config = dict(
    model='contrastive image-text model',
    dataset='regions of photos with short descriptions (Visual Genome)',
    train_examples=50862,
    image_size=40,
    crop_scale_min=1,
    horizontal_flip=True,
    translate=0.12,
    tokenizer='word',
    vocab_size=6471,
    loss='softmax',
    embed_dim=384,
    encoder_arch='vit',
    encoder_norm='rmsnorm',
    encoder_norm_position='pre',
    encoder_activation='relu',
    encoder_mlp_ratio=4,
    encoder_head_dim=48,
    encoder_fused_qkv=False,
    encoder_bias='all',
    encoder_qk_norm=True,
    encoder_parallel_block=False,
    encoder_inner_norm=False,
    encoder_patch_size=[4, 4],
    encoder_conv_stem=True,
    encoder_layers=16,
    encoder_width=256,
    encoder_positions='learned',
    encoder_pooling='mean',
    text_encoder_causal=True,
    text_encoder_width=256,
    text_encoder_layers=8,
    text_encoder_norm='layernorm',
    text_encoder_norm_position='pre',
    text_encoder_activation='quick_gelu',
    text_encoder_mlp_ratio=4,
    text_encoder_head_dim=32,
    text_encoder_fused_qkv=False,
    text_encoder_bias='all',
    text_encoder_qk_norm=False,
    text_encoder_parallel_block=False,
    text_encoder_inner_norm=False,
    text_encoder_positions='learned',
    init='lecun_normal',
    residual_init='scaled_by_depth',
    optimizer='adamw',
    learning_rate=0.0012,
    beta1=0.95,
    beta2=0.95,
    eps=1e-10,
    max_grad_norm=1.0,
    max_steps=10800,
    batch_size=128,
    epochs=27.2,
    lr_schedule='cosine',
    final_lr_fraction=0,
    warmup_steps=540,
    weight_decay=0.1,
)
Rows from block 3 of the text encoder, named by matrix and row number. Rows with one number belong to one neuron. Each number is 128 + 32 x the weight over its row's rms, rounded and kept within 0 to 255. All counts start at 0. Numbers have three digits each. After the name is the row's rms in percent of the matrix's.
# fc1: MLP up (text_encoder.blocks.3.mlp.fc1.weight, 1024x256), inputs 0-85
# fc2: MLP down (text_encoder.blocks.3.mlp.fc2.weight, 256x1024, transposed), outputs 0-85
fc1.440 099:158144096087148106138173064072112109116122154087081113138112156146108142163151127141133095193146090137118070159138110128104182124164086100146095117058139114106119132102079109132104156139064114150137153119098170153126153146162173176080130137107159116184085193
fc2.440 079:143142081107102179121127076061184138147149169087082144162116127144131112162171085060169127139097134158105110085149100183068160126182120127153142147087143055087112178140123120139148124135090089109177153144121166131157090159125133182152080150088162105142117160
fc1.441 092:182129076100094137143144126071179155143135166090078082103154134152092107170146107141113130207149101136127109149150095151129171136190088106109089106093141104114111123088090128126131130143080077165170190173070198166128096167161133187098084167111131062124104158
fc2.441 079:147143096116089182086169099081152192148136146100093111130133123123147122164173118052159089113108150152105111130129100169098127122163108164162148147096129110090126189116148156181142139125101117122161124132108181122178081142122113131161122143122145127178125155
fc1.442 100:173170071079081158131139102108103099118135172068081097159135121154109119158149080126109138146138135109148102205120144149136144135154090078118109108082185128131124123112149128126174118174102111218157153095109181160128160184138184151113103173133124117132105204
fc2.442 120:156161107114129231108174064103167186151115131115096082124168126139118124183182104063161085134104151137105090123160097160110161146177108128124176144089159148092141152121128149154139135121092115134155140156061169140204066148136098110145114146111132099171093160
fc1.443 110:175153116054122095091066093065138076131105158070061169144136106161106077164142075097197117166134099150120121107154104094095143096156150136119131149043136126107105120131082130166127105148109106124165138115065165134112150203162181153096098179135143124134122148
fc2.443 090:152154090128174158111162091056160192174166150118097101144124121149130120166209098040169128083092133136083097083136128169041123156131128114196176132134114062081141209123105111124151141127119147073150130151120154118159090138083129182169122122067159136126120124
fc1.444 089:116164119061125135096115106120121140159120094054085133151137138155115120154111073116140084158130131181123122141177091155087162114185117119099134150095167099117111116145101133136123187122029105150139175137095145110157167159131153152063087194061116095154089173
fc2.444 122:156137093110095165141134109097191167173161146121100186125103121121132130154176090085149151140061151119108118096110104191062135147138111119140164112106126060102105206186140083121140107114111117103152148148144160116206075148098148166103081142121207094132089144
fc1.445 100:158137114062133141085161061112148143151098115084072084139144104130094114191138089124180076160149107159119138154150110158118166121171110093093114134090158144145115141143107142140125128117021082125128165182084152136107183177146113164094092208099167092175088211
fc2.445 093:171159078105111153129117080084177143164163162103082142141115132140103106177154100091158150129084155147098105086125092196075172133158118139158150121115116057093110186144129100135135106142117107123158150142117159129168087162112147173126079165079167116138127140
fc1.446 095:130140097086082134108060085077107090108094147040080129167158118139122064113124103104150107143126158157141095103145091135106145111140097125124142141069132106097103122149129152158108149123036108089143162065103140094101218157167166147106122163111182112125110217
fc2.446 098:131133111150197186140165100083167171200167138133130106147119139137159147136209104037154145106091111142086112069147156152022115174122130106199168118146120066089149205140106104118163148103133173059149119173151124095139096104098127160143123108051178134098106119
fc1.447 099:145169112063111124114128054063154121097090153028079160146143136161140060156136105111165111139122145195161115143149115170089145135163127131117088154083149100121096179145111128154113141178077127146177160121090149129122148162129195142101112193103137113125066194
fc2.447 075:158149091120132167111125079061168176158167160118088126150112108139124114160190080057166132090085143147091107065148112182042130134141110123173178129119113067076128199130115106129157131129119138095153133145127149121186084137107133191159114127083182139143124127
fc1.448 089:152178079116121126127132103085160135149101108109066154155167146131093097140109083143108117219101158148138127088134096134121115166168131128159080124070152084089108159170114108130159132133084089160171172129065139149149132166156143179079103174093191078110107139
fc2.448 079:140147098123126193121136091071160169149138131092081136149147136152140111165187087059168101102097133166097095125160107167067139126175118132152157134097149084076128185141124145154140134122094089144168126137106149130175082145123104158161102145135170106153113164
fc1.449 098:134155097101157130092107073094146120104108163041093130154163153163145101174073111126132089148101154157112080137132128162107142121161113126082105129066136186101113121087082133148120136126074132145188182096080148117106163158134123157115133183112205147139124169
fc2.449 101:147149087110141184140144073080197187180159166124097128129099133140144122147201072063151142135071131139099099072153123195058140160152101096165166122116133071074111201153110089141170141104113134091158152171142152104173088140110155169117091141089199107113100135
fc1.450 096:142162091060117099121128088065103105090091139047061113164163152113098110155145093107174130185110137123136082118140088159102117120142136130141114128079145124119090143102147152145139082098059118114147194117096178173100206181142172211103135170122157138154132144
fc2.450 090:150146095119157187100142108088178196178151163124106127109118123129137133160196124043177138108083135124094101084114125166042125159125117138197178141137118090094127214144123124128148130125110139099145142168123155115202070141092128164172144123064164154150127126
fc1.451 093:098105099099133141124128070068159103097113112066135126116147094167106106153136057110125056160163121164142114144148108154115165102174125145132127117065144134104103107161073113158157189138021087141139186122063144115128183153144130149126116181100183084172092163
fc2.451 110:146140080114104157167133102096196162170184162133114163139086130123144134133166084090135160139050140120109126073123120198059134144129118091158171099116134051102106204161130061123176116100119136081156147153165146101170088132105161171099088135083197110093102136
fc1.452 096:127158087097111189116164108092162144159094161042052126137145102150153078128140099078132070169144116135140109184156114151134126127124117097199092154105184131107144117135099131129097118142119075167127204116086162149141155206114199124090090184093158073162063142
fc2.452 117:152134092141075185161137126104173179158159147124104145133100134112150123136169086080147127118067140132097113109119113200097114126149124108115184101130139074096122176139126088117139113085119108094153132144150149103205065129111139152131105130150203107100098133
fc1.453 104:122103102076118140067047100132110134091092140123074113145096094119117054143091131128165117146070103135086079132126110162092133093179118137110076168078150103122096166097122097138130139149040116166140145091095137139145154198131165116101104184094131097150109148
fc2.453 107:141117126177144142159165159120119148151204132180175105113085135110137179114138142119097202090100147117115148102085129138078089129076158136167174081163085092129138175098142070132147086109182180079125097143187111096112095077106132159148144097089121169092153083
fc1.455 089:136165086057129082122142106078104096152131186066092132159161171171111090178149066081136079128135105165100110149154132114114180124159064130164112145111144111108096149092113116101131106202075107152107191120059173154098144168132182136121104187105117101149083205
fc2.455 096:180137063094123186095148106085162180152136174108070182132108105122118086150180097082176129141066174124107111118113070187084132134128113126176175142106139080129101222171139130179164094119089119104149173136117181138176088184090155161135108162142178084145113151
fc1.456 100:148170084137082162181078120121140099150178136146139150108122172146103113146136125117115165164115132161086077152165105124049134150162129081121106103104178098078136162103096061154145115090152126121142120177125118097144150118130169164083073147116126115117098139
fc2.456 117:126109117122146213103135146151186208154147153165153140100096093115138135117160110140146153157082135066134134078099116118099087151092134092109137129134149135147108189183156111086160107074116182126120149176163135140204059121080149125116104098117171104138071116
fc1.457 101:172139109057122145121103108056139126126112198107055140109146126170101083160131109119200116183104146161119085141145087160120173103122131171157169173073149134083095122123122134130106123118076088132137208129114173174156152188127153114063099196099162095105069184
fc2.457 102:143136095131112156088148118076135186147137154107091129114107113122127116161143121066167123073084160133110120132108082173100117116149126169157170160122115105109137192117144151152123109151098117099152137141125156126187067159112122126205144133149138162167148152
fc1.458 102:137164113029125107116111072073148111095114101073066128158154110199109101159135088100129076206130134124132099142135124159157177109140103149115145090070138106119091154136083142139145151092075079117137147093060159166125157138124184123093117185085178117148099175
fc2.458 112:173164079105140177119139087064182174169148166113083140132107134135127117170205085046169130129079142143102099104136108187066146145150118118179166134121120065087119205146121109141145127130109131096160152153122168115168092155103153164126095148099190110136112142
fc1.459 093:134160107068118139087154139108142142114117143039051122116131139133128097174140123161135141187112165144149068177136086139119119125152098101114085130070152089106081106115110140122132140115081104153167178134111137164144105203122212148108133181103105120177083166
fc2.459 085:150126103121075167093130082092166159136137148098100136142150118114140117167154097061164104114106152156119118102137090192101137122166097154146165143099124105101132164129148139138123116147104093126161124147113163120210050137126104149156110146109142132172128151
fc1.461 103:159164110070141134133110122120155125107117141061101108129140145157117118118121081139130083162153160143141114120147126122108175139143107085135120146089182128078119113113061113130096134141050064177178194138097127162138143171158152143114068183152122086131112199
fc2.461 074:147133084100056167118106084093196139148148170094103136149119117134147113140161086086155121134113148149102115058130092186095129115177102122122157118095149085098105162155126103100158117129086090120172156142139159129194071153123145165128100170071142127140121160
fc1.462 095:106169110085164110114145107070139143121079178024064109128122130188181104169149110125158101157162111157146101135150089115153143169166120103090079129095162094106108103107122158142113174142059084122124202127045175146133141165147167142154119152106170108141119202
fc2.462 095:139137104106115152148142077081184159168158154121103166163129131136154132158185068057162115127078120155107113064145133193055135143146096103154167128105132060088123186163108102098147154112113136084162142156125142091175091131093120165125092136093201106104090146
fc1.463 099:121113094056082167114153085087150142192111120116083080117140125132131132127145090104149092192143124174125102143154098115135125136161112144100088132112123111084120106123067130117104174117083079136121189163122169126169167155158152170078065138095157042145037164
fc2.463 073:142133102121074162132117109093150156149148147099089159164118119119148115149163101058155104096100156161093111117115088203109140092159105138129151129115130062094136167133136125128128113142102092118169134106129153120196068143127118156158107147137150131144126143
fc1.464 101:157128079076116156102134106095119146152092123099066108158124108189105089177162104136164125190130131122140097164142141141140158156125107125130125150087168115111106130109106138156133152158049102205135158153114190140132192185113121118077110142111157090160056155
fc2.464 105:132131097121089178125107096080175146155148154088095152150122129141146111151148102079159111115079133154106122126131098188087144124166106132137129140098137065095108179125131107145140125143100091129173135128123155114191095148129126161158095148129178105132110156
fc1.465 099:140129131045064142121115079107108167118112103088124164119121120137157132128104099133133130144082057171143097115189124140174119159182105106104072162052190110108112133154102129176194171114021129142189152104120091118158143129123163172083098154138170073126103233
fc2.465 083:134122117141125148128095119128136162098141138132143145146108135090137146137109085141118137104045142145121138047090106184097116090097132130078139100132119123125107172129137113109122106117133162117169139121142123123159032135113149125177159134092159186124147130
fc1.466 100:160172114038139153139117083082150135104114129044077094184140129168114118151154094127173117243097156134099100093139129144130166127136100114135146125094138125112106130144084126144130178142083082115171148104119163125140179161138175149048107185078157112151055177
fc2.466 094:161155084104118179134098076078190160147167154092094155129115146132116111175162094085159146135078140149109115087136111192048171139166114124171126113103129066078085204160122093146144122126111113134168150163120156116168091155122151188131093160096187111130124157
fc1.467 095:207161098122100141090125101084141125148153137059062141121092108136114090129144077142165131198108141172138130136148115166120142156157149155095060161099165097121134108112106147138125165130108099172135185150098182151181129176118139151078112179140157084142064134
fc2.467 091:141130103121085160112121092088155166131149151092092147150132122127145107150148087063172109090097154161105116106121087190092127097159099144148167145096133088092128183140133128142131116153093092123170129120120151114201074137117113157169114155134170130148132156
fc1.468 099:110120130067141140100146102072181135110113161111129115131108145135097119100117101114148116174085111130126115140195111139070124143176081117117138113039158078104050179184137133198148157119097092161177146158119132102136182164178161203059070143100201096127106202
fc2.468 052:159152100107137236128138101106128146103131150122131124155130106119122119186133103122164095126078151133118129108127088172127163080116126120104128124109141188114109146142117138112146105111093175135179178113103140149167069148092154086147172130152154127143126145
fc1.469 102:144152095073119116092094092087120118112096154049046134144139107181126137155121055105137100158114126191107069092173096138089140086170126145117101175071163104087075160137094138146137157145061084122155176148088134157123127179113164122114103177092162087112130174
fc2.469 101:154149077121151162126152089062180180172162156126100152133119127127126120169198081045162130115081137142091102094140129178035134165132117107196162117124123057087120212172115101133156135123118132104156143176123151109180095133094140185117103131095208117133099136
fc1.470 100:165143112045076123129135065097134120143095132079074107158096117152127113070167074104139069160160136147118110148154100131107099149123105075133141155100237158087106168132102097152171164173059124110138198096063171144114178175142162163135087168078173089103097166
fc2.470 103:132123106133166147162114090093158156161174150136130150159114144138155145116176092063141143124064126138077109029128141161002120137119119096181162096121140052102130218174097074105169129112126169077157131142144134081142104125084132198132118124069198146086113128
fc1.471 107:115085097120139102122147116072135141137092150080081132149115113206146066123160067109152085151103150147102112089126105138113162118159142104114132143065213098105116128150099103152137153129023121102163215134101156124124140186143179145123113150092125083124091198
fc2.471 127:147140124140160127189125097125138121139170121144147195177135167125124169135147088124109143131084126152102128073131146171062151111100119108148169081141127044103139178192109087083131131077153189068153115136134115097104108116086126183099098132094186127090118110
fc1.472 092:157186056103168146114138089125162142137172121078107131117119130179152115114135090139174137142158142171117102193134116148137159128127108163043097133031144096097138101139074140147154112109110077165113151155063166163167109174132155128099099167125080059146111145
fc2.472 080:123114112115083166110133107079180158149132142098096155159125118132158122138164097076160103103092129162119128109132103172093122107153116138124162153086139077085112184138139147130142123138091101129170144137127133121208043135113113134146090131151161093153095157
fc1.474 095:140165111051081106129091100049137131153123120085073113186153120139101071160120108070182102188110123175159104118139141160133157085156136117134149131083154113109120143123110129117127174158075163071179196114063158129095200176123182147086122196118166101137118131
fc2.474 106:161158071103160178095135097072182194166144177109086130112109106141124107163204105045184134122082149125101099092130103174042138161142115122197160144122122076092119213145127121143154119136106135097141161165121175130189083164089154170160126138081178124153115137
fc1.475 098:180104127098122136069140090074178146112092130059057148190153111150116062164116061123140105160155123163141086135155117141099142138177124126095064135089138107100136119158087152136176149156048085158145150117084156136124137191119159137129110196134137072174123196
fc2.475 104:150134094104122157138131080068178146164147163110092161165129121143138125159166078067165107123074135157104123067138108190046140140129102119154156137105134047096114197174116106099145141132105123098170150147121156112182096146095130198124087138105207110125101145
fc1.476 095:192154104076143146127138125137169161137119141079069149123143134107121146144163107112119129212129156159153129137145133132124144144156109122107078088074140110121098140146085120126124145095112116171129141127080142131192136160125131182026095152081136089127070147
fc2.476 079:148145103131116176124149084067142146139140133092091137157155133140136116180154094066169096086094144167096104124134102180082141102154121142145150134111143104086143169149119143136126128142096100149167121121108132120185082136111103144184133146144155123145133155
fc1.478 100:136145113089115119119132104118116106090083190090108084188108150152095097142121090143149113168130146161131105133152120128104133100140061121090103149078157116150096127095087107115133145158009124183148165100111140133121177154166124162095096225132145120135127186
fc2.478 104:148147091112150157156126079070159136165168173104109102156104132170146119131190052059161135101114133161088105067159118185058131136163112081182130125103144058078118186129088072107177127130106140096168150157149143106143106145107160199153117146084175121086111146
fc1.479 097:172142091068106151115178093086146131115126140062054145100089105159088101156116079132152137197133147177123110139132100162096164129145154108135149147109136082130116125162100122129141115089092091105133185150102151143156152202155173112068134199108184120135087132
fc2.479 087:128122124154145199080140139104135193149137122115133116117119104121145136139140123094156141079085150121115140129096086149094103111136138162117184139139112140134155155146156154121109111148144130143131103168149131143196048123099089098184158103165138178168122116
fc1.480 099:131146096084122093149072067122153129131095138113110145167143137154098134118117069101146121164101204178160158097155141154103169109146087124135114121080140090125082118150089142136154133128085125082211140123057130121135155147156148158094113225067188083113076148
fc2.480 095:172161061103185181132130060084147171163143181110070073132114121151101096167185079071165138130113157168070078078155089173066155136170130124136159132119146086095140171149076103115148111126108138107147163164114165139140101181122155185142100160067151125134114128
fc1.481 096:164160103063133141126152071106153117121107166044077138156117106138109110156109069102182112208181118174123098121135120130141193098169098115145073124061109083139106130152104095113143144156082095120115176145098178155141132187104167166077089169100182105150097165
fc2.481 096:135123104104151171120115096067179155160155155091086150142118127152135104156171088068167129113092132139113121106124114182039154152151114128162153140108119040101097189173138112108134112133106104121153147167135142127183090147095130183155083150124200107144104142
fc1.482 110:156168115122098203106163108108179169148104119123107129118123152145072113153133115093169139192119155134065048156148106125117152177170122125094130093102170091089132112128091114150158104129118111142145118159099125149193124114127141110061072127111154063156082154
fc2.482 125:112099139136139196121099137131136212095120143127139146137109116119164143121130101111145102081060129141112142084085112154092094088083118127112132152141148130142145187168148139098133125130109161132166131122147112115197046127099115119191181112174184177130148128
fc1.483 101:130138106043120116104138103090106105103105110039068085189151168146090121184170108131148083170120132166133124116155114144149172138161099149117114144099180117107109146121104113136144145144031089180142149141103153160086165185136128166100097242078150134143102189
fc2.483 099:152144083114126170156130091078171160154180175112107124137074134146147116129178070078147152128080137146092113085139111192060135130166120090173136111099134064085105204154108068137180116113108144105171151145165148103155100151120174168134103151098196118091113149
fc1.485 104:161147135096157193093145051076137146132115133076053138145172145164102074162160103130135101246138138126133082149145151169101157114135087098072122130111156105089103125161104144141107114102086107170152138107092140143149145131096152156033079178117179125152066147
fc2.485 085:160164094116125188140120073069160139130165134085083148159124152137114106173150089091160133135084144152093097122136109199076176106180120129154128111103138083087114178167112111163134127122108096141172124113119155123147120161121130158138090149131193102122123150
fc1.486 107:135087115090137112113121110069141073090141138070076135194118120209135083112123081122159111142135123188105142100138102143083134121156117118132089136064182127142063091150098136129109121160060107116155135083093140155117228160116153136121125167130154103118122164
fc2.486 095:125140110136181184140146078064166146152157131112116116157155132172148128144188078056175115096110096137080075066173162147040135150155125091182155128126154057078153181149082118113158160114119140092141114153124114132141120117100102187148114102063192120108110136
fc1.487 105:166164097063126082100119073105114081120115178017071068119099105154115059151129084115154075142143140125115111143140052164113128145181114119091085118077139136108093141097129127142130095164086057173138179133132200173150147212115183161149102171133129090121110186
fc2.487 096:133129119105086153118124069096134122158123146088111107171168130161160122151169083066158088096137118178109112085171118163111146111200094129120139154069173112086137152095098146113117150144086094140180134132092142119165076137132104140174123165160102124139117183
fc1.488 100:157147125105087102147123083075148131127134150078105156149098150146107129111158063106114119130125112188110139146168144162123088163182087074108146102066147079089107153130107097175153182128104111110202174145129136092093146150205182132107111171177151067110110177
fc2.488 070:143152119139223201116168105095073153099129139121130078136143121163112105158136118122173134108101142124083126181155102128089165110125137123200101143126143190151159182122113139159155122133125204118156143122117123144074195137102133073189213114088117186141160159
fc1.489 101:146161078126099103135117128121171076119113163081074105138131076169127086126147070095146084156135116165095096176136067134153126100160143127064074131073149113083120144099081087167159116145101065183105130124113135113142139153186186142144080179198086089093106156
fc2.489 082:109121118115091190088120122127203167178105115088117105087133127142159157126179119084116117161120107144127120150154143117164116169183100112088106149090166143082087139107132133142158152135084108178147123170120132118224061122148118137111075154144122072155076171
fc1.490 094:132172122073122125132121104079141127118125112088095076136112152180095125137154089133100155169093178153134100128154115163075130150150119114176107127115143080107075196166111152193161123151128081156176170137111162122121181183129151141093117169099173112145104183
fc2.490 080:147167095135136192132169084073138161146157136110084111147132143132129117180180102037161112114093139158071077099147117183064131123155142146175156119112134102069148196130097139153138132109109113132165123132101150113143093148128114140149117135101161122127125148
fc1.491 089:114111117044084142133158077081161117145083154049061105137096103136138116182152124100134081215082126158142120170122102106135155131144123111120122139046177106119107147128101120130145165109065159121144160135081166126142162190104134142046112197089170108158061191
fc2.491 113:156128088130092162140154122087158180146193154129106177130079123118139126147162104076158161118063163112104122110105101192071115130122130122171178103119117076104122209155137085153145105104120132083150136135160149108187088123092149146135122126136200120112128132
fc1.492 097:165175087027167158108156088086115155124118129041074102128172083164108082153144089130175099120137155121110108144165100117122158134156078127132090160088147131103094138134089130126126121156063099140169146122091139152115163189143144123119107211133110113143089189
fc2.492 096:161157077093131161133134078078151139176150167104083114153093126146124119164180088073158133120084158167103123094140096195071142127147109130155126134106139057085113193115115093102151119132097126096168156139122160121176107163096154182144107165101163117132108151
fc1.493 095:126147109086123143115163132100201130152158134089080100117132140119081123158138105108165140196165129128101055118153107152117143128176166143081112092091163103064117129117083127159114123076107085138162145156157114114143127177128158127106064169099136083168056192
fc2.493 079:142150104145095176122165107089153154122143124080083144157139129141136110166165104055166102112118132174088093159131109166123125091162136158142141131104136114079150157157109143151116128133097088137166115125105130124180089128135096123170124143148132113144133151
fc1.494 102:158141156122131156170167099080132111080125115084112160152148155102088164163143097154114119201078137167123108112149148167051155122122126139137149100082182076102129128181076099145112162104099112098148148165094131101158160155149142144052069194106200125125097186
fc2.494 085:156164084133155181122153101071138185131170136119086156139137134142119106166184076051170120122087156136084072106148111176051113109163131142153143112114129068081142200186097139166125105103118122120140118141115150136146104146112105182156118129134192098146110138
fc1.495 096:116134103090111134099135101116184123156075144047113120141140118176109097162191089117189082182168130155090097149164104133113170162152068118136119125066107143096084117178081140111121165116061119167150176140097166155171173165140160140106125169085141059136046188
fc2.495 094:166148081125092171150130110074141131155187164107080161151075123133132114153159095075155156119078152139094115102118086190072126125145132129157156105124135080080121176145123074118148102118117112110161146134147151111162101150106154173138099140101183112115110141
fc1.496 095:126143119056117101103135067066119114115088144073114132172132082142150118160136114099125096200127127195132115127143092160105177117155092098157106165081172086138111159176124168086112129115094128098153174123088161141120161178127151146064072187095159079160056181
fc2.496 121:164147079124122164140149113078164177161187158111095186125093124135129116158184089070160155130056158125101112107117107192055131140133128123169185101124122057095114211160125087150147104100120122092149144148141149120176100141087155158115096140117206102123112139
fc1.497 098:140122098071167141047124075052137152158132159030084104147121136147122097186157089133153100168121155122120125116158138135120144117166124151118088107118173131099096119120101124121133172187064103133119186137087130149131168181133161154092090154088130060161055162
fc2.497 126:167141074109070164135132102080183162155143165108081173140098118118142100149170075080164125130070157128104110106122092201094132132155111115139171122106147079096112186158132095128153114121091102099160156141131174123201084161100160162113094154148202103127097156
fc1.498 094:112125126041079156122158089063114145156077105095094065122117102178136092116129087071168092165104124135133098140175148106108178164163119123107107150033192103092079153095104118132127160147081117125114153131083161179132134163130144120101137152076149118155066183
fc2.498 120:168154065116102155157148115078149159154189174121092150146065128127136117151168091067154160127063156127106114096120105197070118127136132119166152098118130078089117196136124068130155111102107131093163152135151162100152102149094177160135110154107182117102120145
fc1.499 097:128163100051117119089132057118115132173120166056094145158151142133096109170111075107127108193095115123128098083136107180069167132145064153102144150090152119117095159157092131141128177127077121121133213124099180150134131156163147153080082170113137112135040195
fc2.499 089:147135080105121161116133084074166169154166173113085159130106121124127109156174099060161149131082151131094112082124100193057146129144113145171171132114106054095111206139139101147145107130110105108153158138132155114175083156114144178154106143088170108134129138
fc1.500 100:142121122094129120133156088061160112130104150157090149122124121129134118146128089144148119173127115146117099119157120139136137152171089094133107146060132067078103114156099130142126148080074082114186157144098146125159134174139142221035087156109222084122063154
fc2.500 085:155142092113140177152128100073165143160179159103099152146072137157135112147177076072158152129096140156095113122138120193062141134155119104161115109097129055083103189168112077152168117122106121142170146131158148107145109150112166184126085157155203103106119153
fc1.501 108:169129084055088121152152115038116083078109105068089164172116120184136083132136104132143076143110174127153100179157087129101103106159091122134101143061179082126113096115102138126170128151037126123156177095082184132112224170159151183082094138117147099097111184
fc2.501 091:139146111117147170155108067080146117147150150108104121198144135164151117159179061062175100127096112172078104060158141181046157123154113094147137128096149050092124170154074118082152163102107138096175141131107135119131122141097125183139120127088203124102112149
fc1.502 096:162159082059115130114139097065130128088080140075094081127146137176102104129127081105141105155127116147121057132152097154124134104160106137146099095082186111086061099090115165123134152145080062164151164141104156119136191194149170173113098174113178130078116194
fc2.502 084:143154079106106179121130084074183165157150172102095116132097131145147117154184081053168128123088138166100111070148110184077144136181119119150138134085140076080105194122115107137154127121089109105182159151126159113169070157113152172141107156083164125123121163
fc1.503 098:170168092083117113095142090067106132122098153080078117159111123149112103131145089154130085178138146171121091148135114162113186095183075111141085207102202090118103096121080142106146150175099114100174162094088148149156176176118155138107106181118169094111086203
fc2.503 118:160142076099156183137133087063178164160150171107086146146108122155130109157197068060165131122082145150108110106143111184040146148147110105172157125110132052095098203148114096135154122118109129110164161165133161116154111157099155170125100149112213102125102151
fc1.504 098:138164102072138093107127136081150112136095179029037110165138131143109120156124115111148075151125156180188099134140127114108153131163076126118123169091179078117138134139106121154131103173106116145157175147076151136190164185109200101077087158082134081139072192
fc2.504 117:156138076095101161121118095066176144150130163091074170148121116148129095163161078082182118116088152165116114093122090194068146133144106125147142145092142049103110187157129113117134117144091091113165165141115168136183099170095143192118101154116197115130102168
fc1.505 097:161131102089121136123115060101154114140144143034056133186140109175118112168178085104191117164143117166114094106147110146110169134189122141107122149077142116131094101104078148106139132152082082135183172122080133128128148186154146165115101186110193108128074202
fc2.505 109:163157072110150164126137083073173168163155172115076142131088126136122109158183086059164134131068147137097103081127103195047142151139113116176143130119127067088112210162117096132158127129109130103157162150131166110174102161101162173127108144091196123125112135
fc1.506 098:128146112074122163132158064110130096128138155105107105125127152151149130134123033094126068170120113160163120146142117150108156105144091070123112123090162095090037159106113128165158158150102143138188163111105157101082176114185215149076103218140122068125112205
fc2.506 099:127147096108123230122162091074140146127126162102099102163139108186141102140183085046181080140112144133071074091151106150068125118157140112145148143075195106090139176132092134154160140102064117114159164127097144143142134153110141147119132140088187102140079176
fc1.507 092:108159077029040092096146044099169166136083131072079155141115114140126112161165116128143142212132171131127086129180096154181135118142118079132154141085164097134117109169110135108131148174070111132144200136073130125117164176143169115081058157112147067154062148
fc2.507 091:137113115136140153118124120092160169163187153125134131120103120133154143132174107066156176089064147135112150067096120168050099126119136139158177110136104061103131222151128099122137090116129149080145128156162122108169058120076131161156143125107154151111130127
fc1.508 098:122123083051141124115118122075102146122106189055102188160121133153129074155127148077149100178069174125117134081158100126093172097153114116131103138099106061097109193150135128147160158132065103076140176119102177164145154221133143124100115151095151111155107165
fc2.508 118:134139133182197163129180139123130163179173109170152132108117133093130152150175138067135163069116143096082118135080133134070124156084163146213184110173086084135166190148145121133117105115171171094103082167148101133142090078075103125158138078129154165128152087
fc1.509 103:155111070058111103102105071113120076087114163065092137123109140165110099164076105144142137176142144133168123091158081112103208099130117125116078162104148124143066126082104172067130136181046087145176214093087149117108184180161185172133116201113152151129134170
fc2.509 102:122143099100127185145121076077142149139142157103104121172112133177181120123166061071156101143101123137073095080146124165066104111149114078127140131074191067091124178128083111102178142091081133101191151121140136093151115160105148171141116162110203106099098162
fc1.510 104:149131101054123089112151111156134095142133144103073087154168145142085096132133123127158110203131151162141105103140107128110172098165130125060130142103105103097133096141135098116142160157106091136129160135100171093145117182165181199088086154109135113132084146
fc2.510 092:153136078108104172129117096084138139133159177080081126152109124152145093156150083082168135104102143157116112118136093190110147102193132132125113132074142100106102161118128109142141097155093087154175158123127157126152083165134154156187121179137134108123143172
fc1.511 096:147145155076153157117166103079172136161094156080077125117117085147074117134169086111170078188137129153181084171143115129113113141163123137116121131121164127093121132176102113120136132131069085202126175140128156160161183202129170151099099131147139090146078148
fc2.511 106:158125096124098166133131116081158156145159167103096178146093110120148111143157081077161133100067155127111134102108088190077121121130125131138152128119125089112118181170149099102135106127110105124162149141151161119202062145091149163158115135161205103123113141
fc1.512 096:141139088107133108112099114123161136134117133091113108105176154113161164149201085087157097136144113161109081169199139101148159131182111103136109081083142135075146113169098144158131153119099094149131122155131131140165100109144136141096067130125146049134039224
fc2.512 092:149150103146057141134132156101137123134156136125090164172103118140133119146141082092166130124126163133090093133115096159142087099123165143103126113150128118086140130156111114096095098117122099133124126106145131147191120135112128124131114131174165101150088121
fc1.513 094:173156102096101139087123068049115097155083156050070096170118128188127089177182082081161097152121096145140108154173107137140174159143123098083112159102136139090109087118129171136079130170068089130171188139108184151142186189145170135104151139084141125154091162
fc2.513 110:165149074101132162121124088071170178161155178118092142129092126141138120155189097050169133119074148141101113079121108192049126134133104126178157125117127068088113214151121094123155116127091131096161161149131165105178085159094158186152127150076172140124120150
fc1.514 095:147118090077121117111120083087108146148123126059076137146140103127131088139135115145183104192118113116142076109164085138138152114137100113119114132074155092128092157140114131103105161126083113173147174127110176170150149220169141166087139186104149091160091141
fc2.514 106:159139074103112161102116090078170180158149180102090140109097121137125120164170106063164146118073153141107118089123096202064147128155112143168154136107120072091104207129137114136146104141095115114162159142115172114184066163109155170158117165092149143141134157
fc1.515 094:143134080037091119115120064067102081161132133074093140162140160168078103152118062108146094169128157149148099111119123141064159099154082119097129119103171107124091143105088118118125171136061159144180137100090176128090181137158153165052095176119134100136103195
fc2.515 079:160136078121132156122147111067148167173164174131087136138095111124127117152175096055165134119073154133094114056122101185023122137126110142177165125115107065089115210145127100123156120114126144084157135140137168108164101145082142188150126123080180143140129128
fc1.516 103:128167096071101123108135088080139129093100161034060117154158127186119118183166130146159068143145162168156107121115135165106138128160073086160117183080163117123095108138115127168144171134046098110166194136074168134127170184164174138100108181135141095104115149
fc2.516 120:158139083091105123127125088061149126165125172100075171157127115148132103161176071073167113111068150164109112078132094190062142126156103128149173141084146050101112195140119111122132121140088105085172159139109165131155112172091141205140110150111181126127110168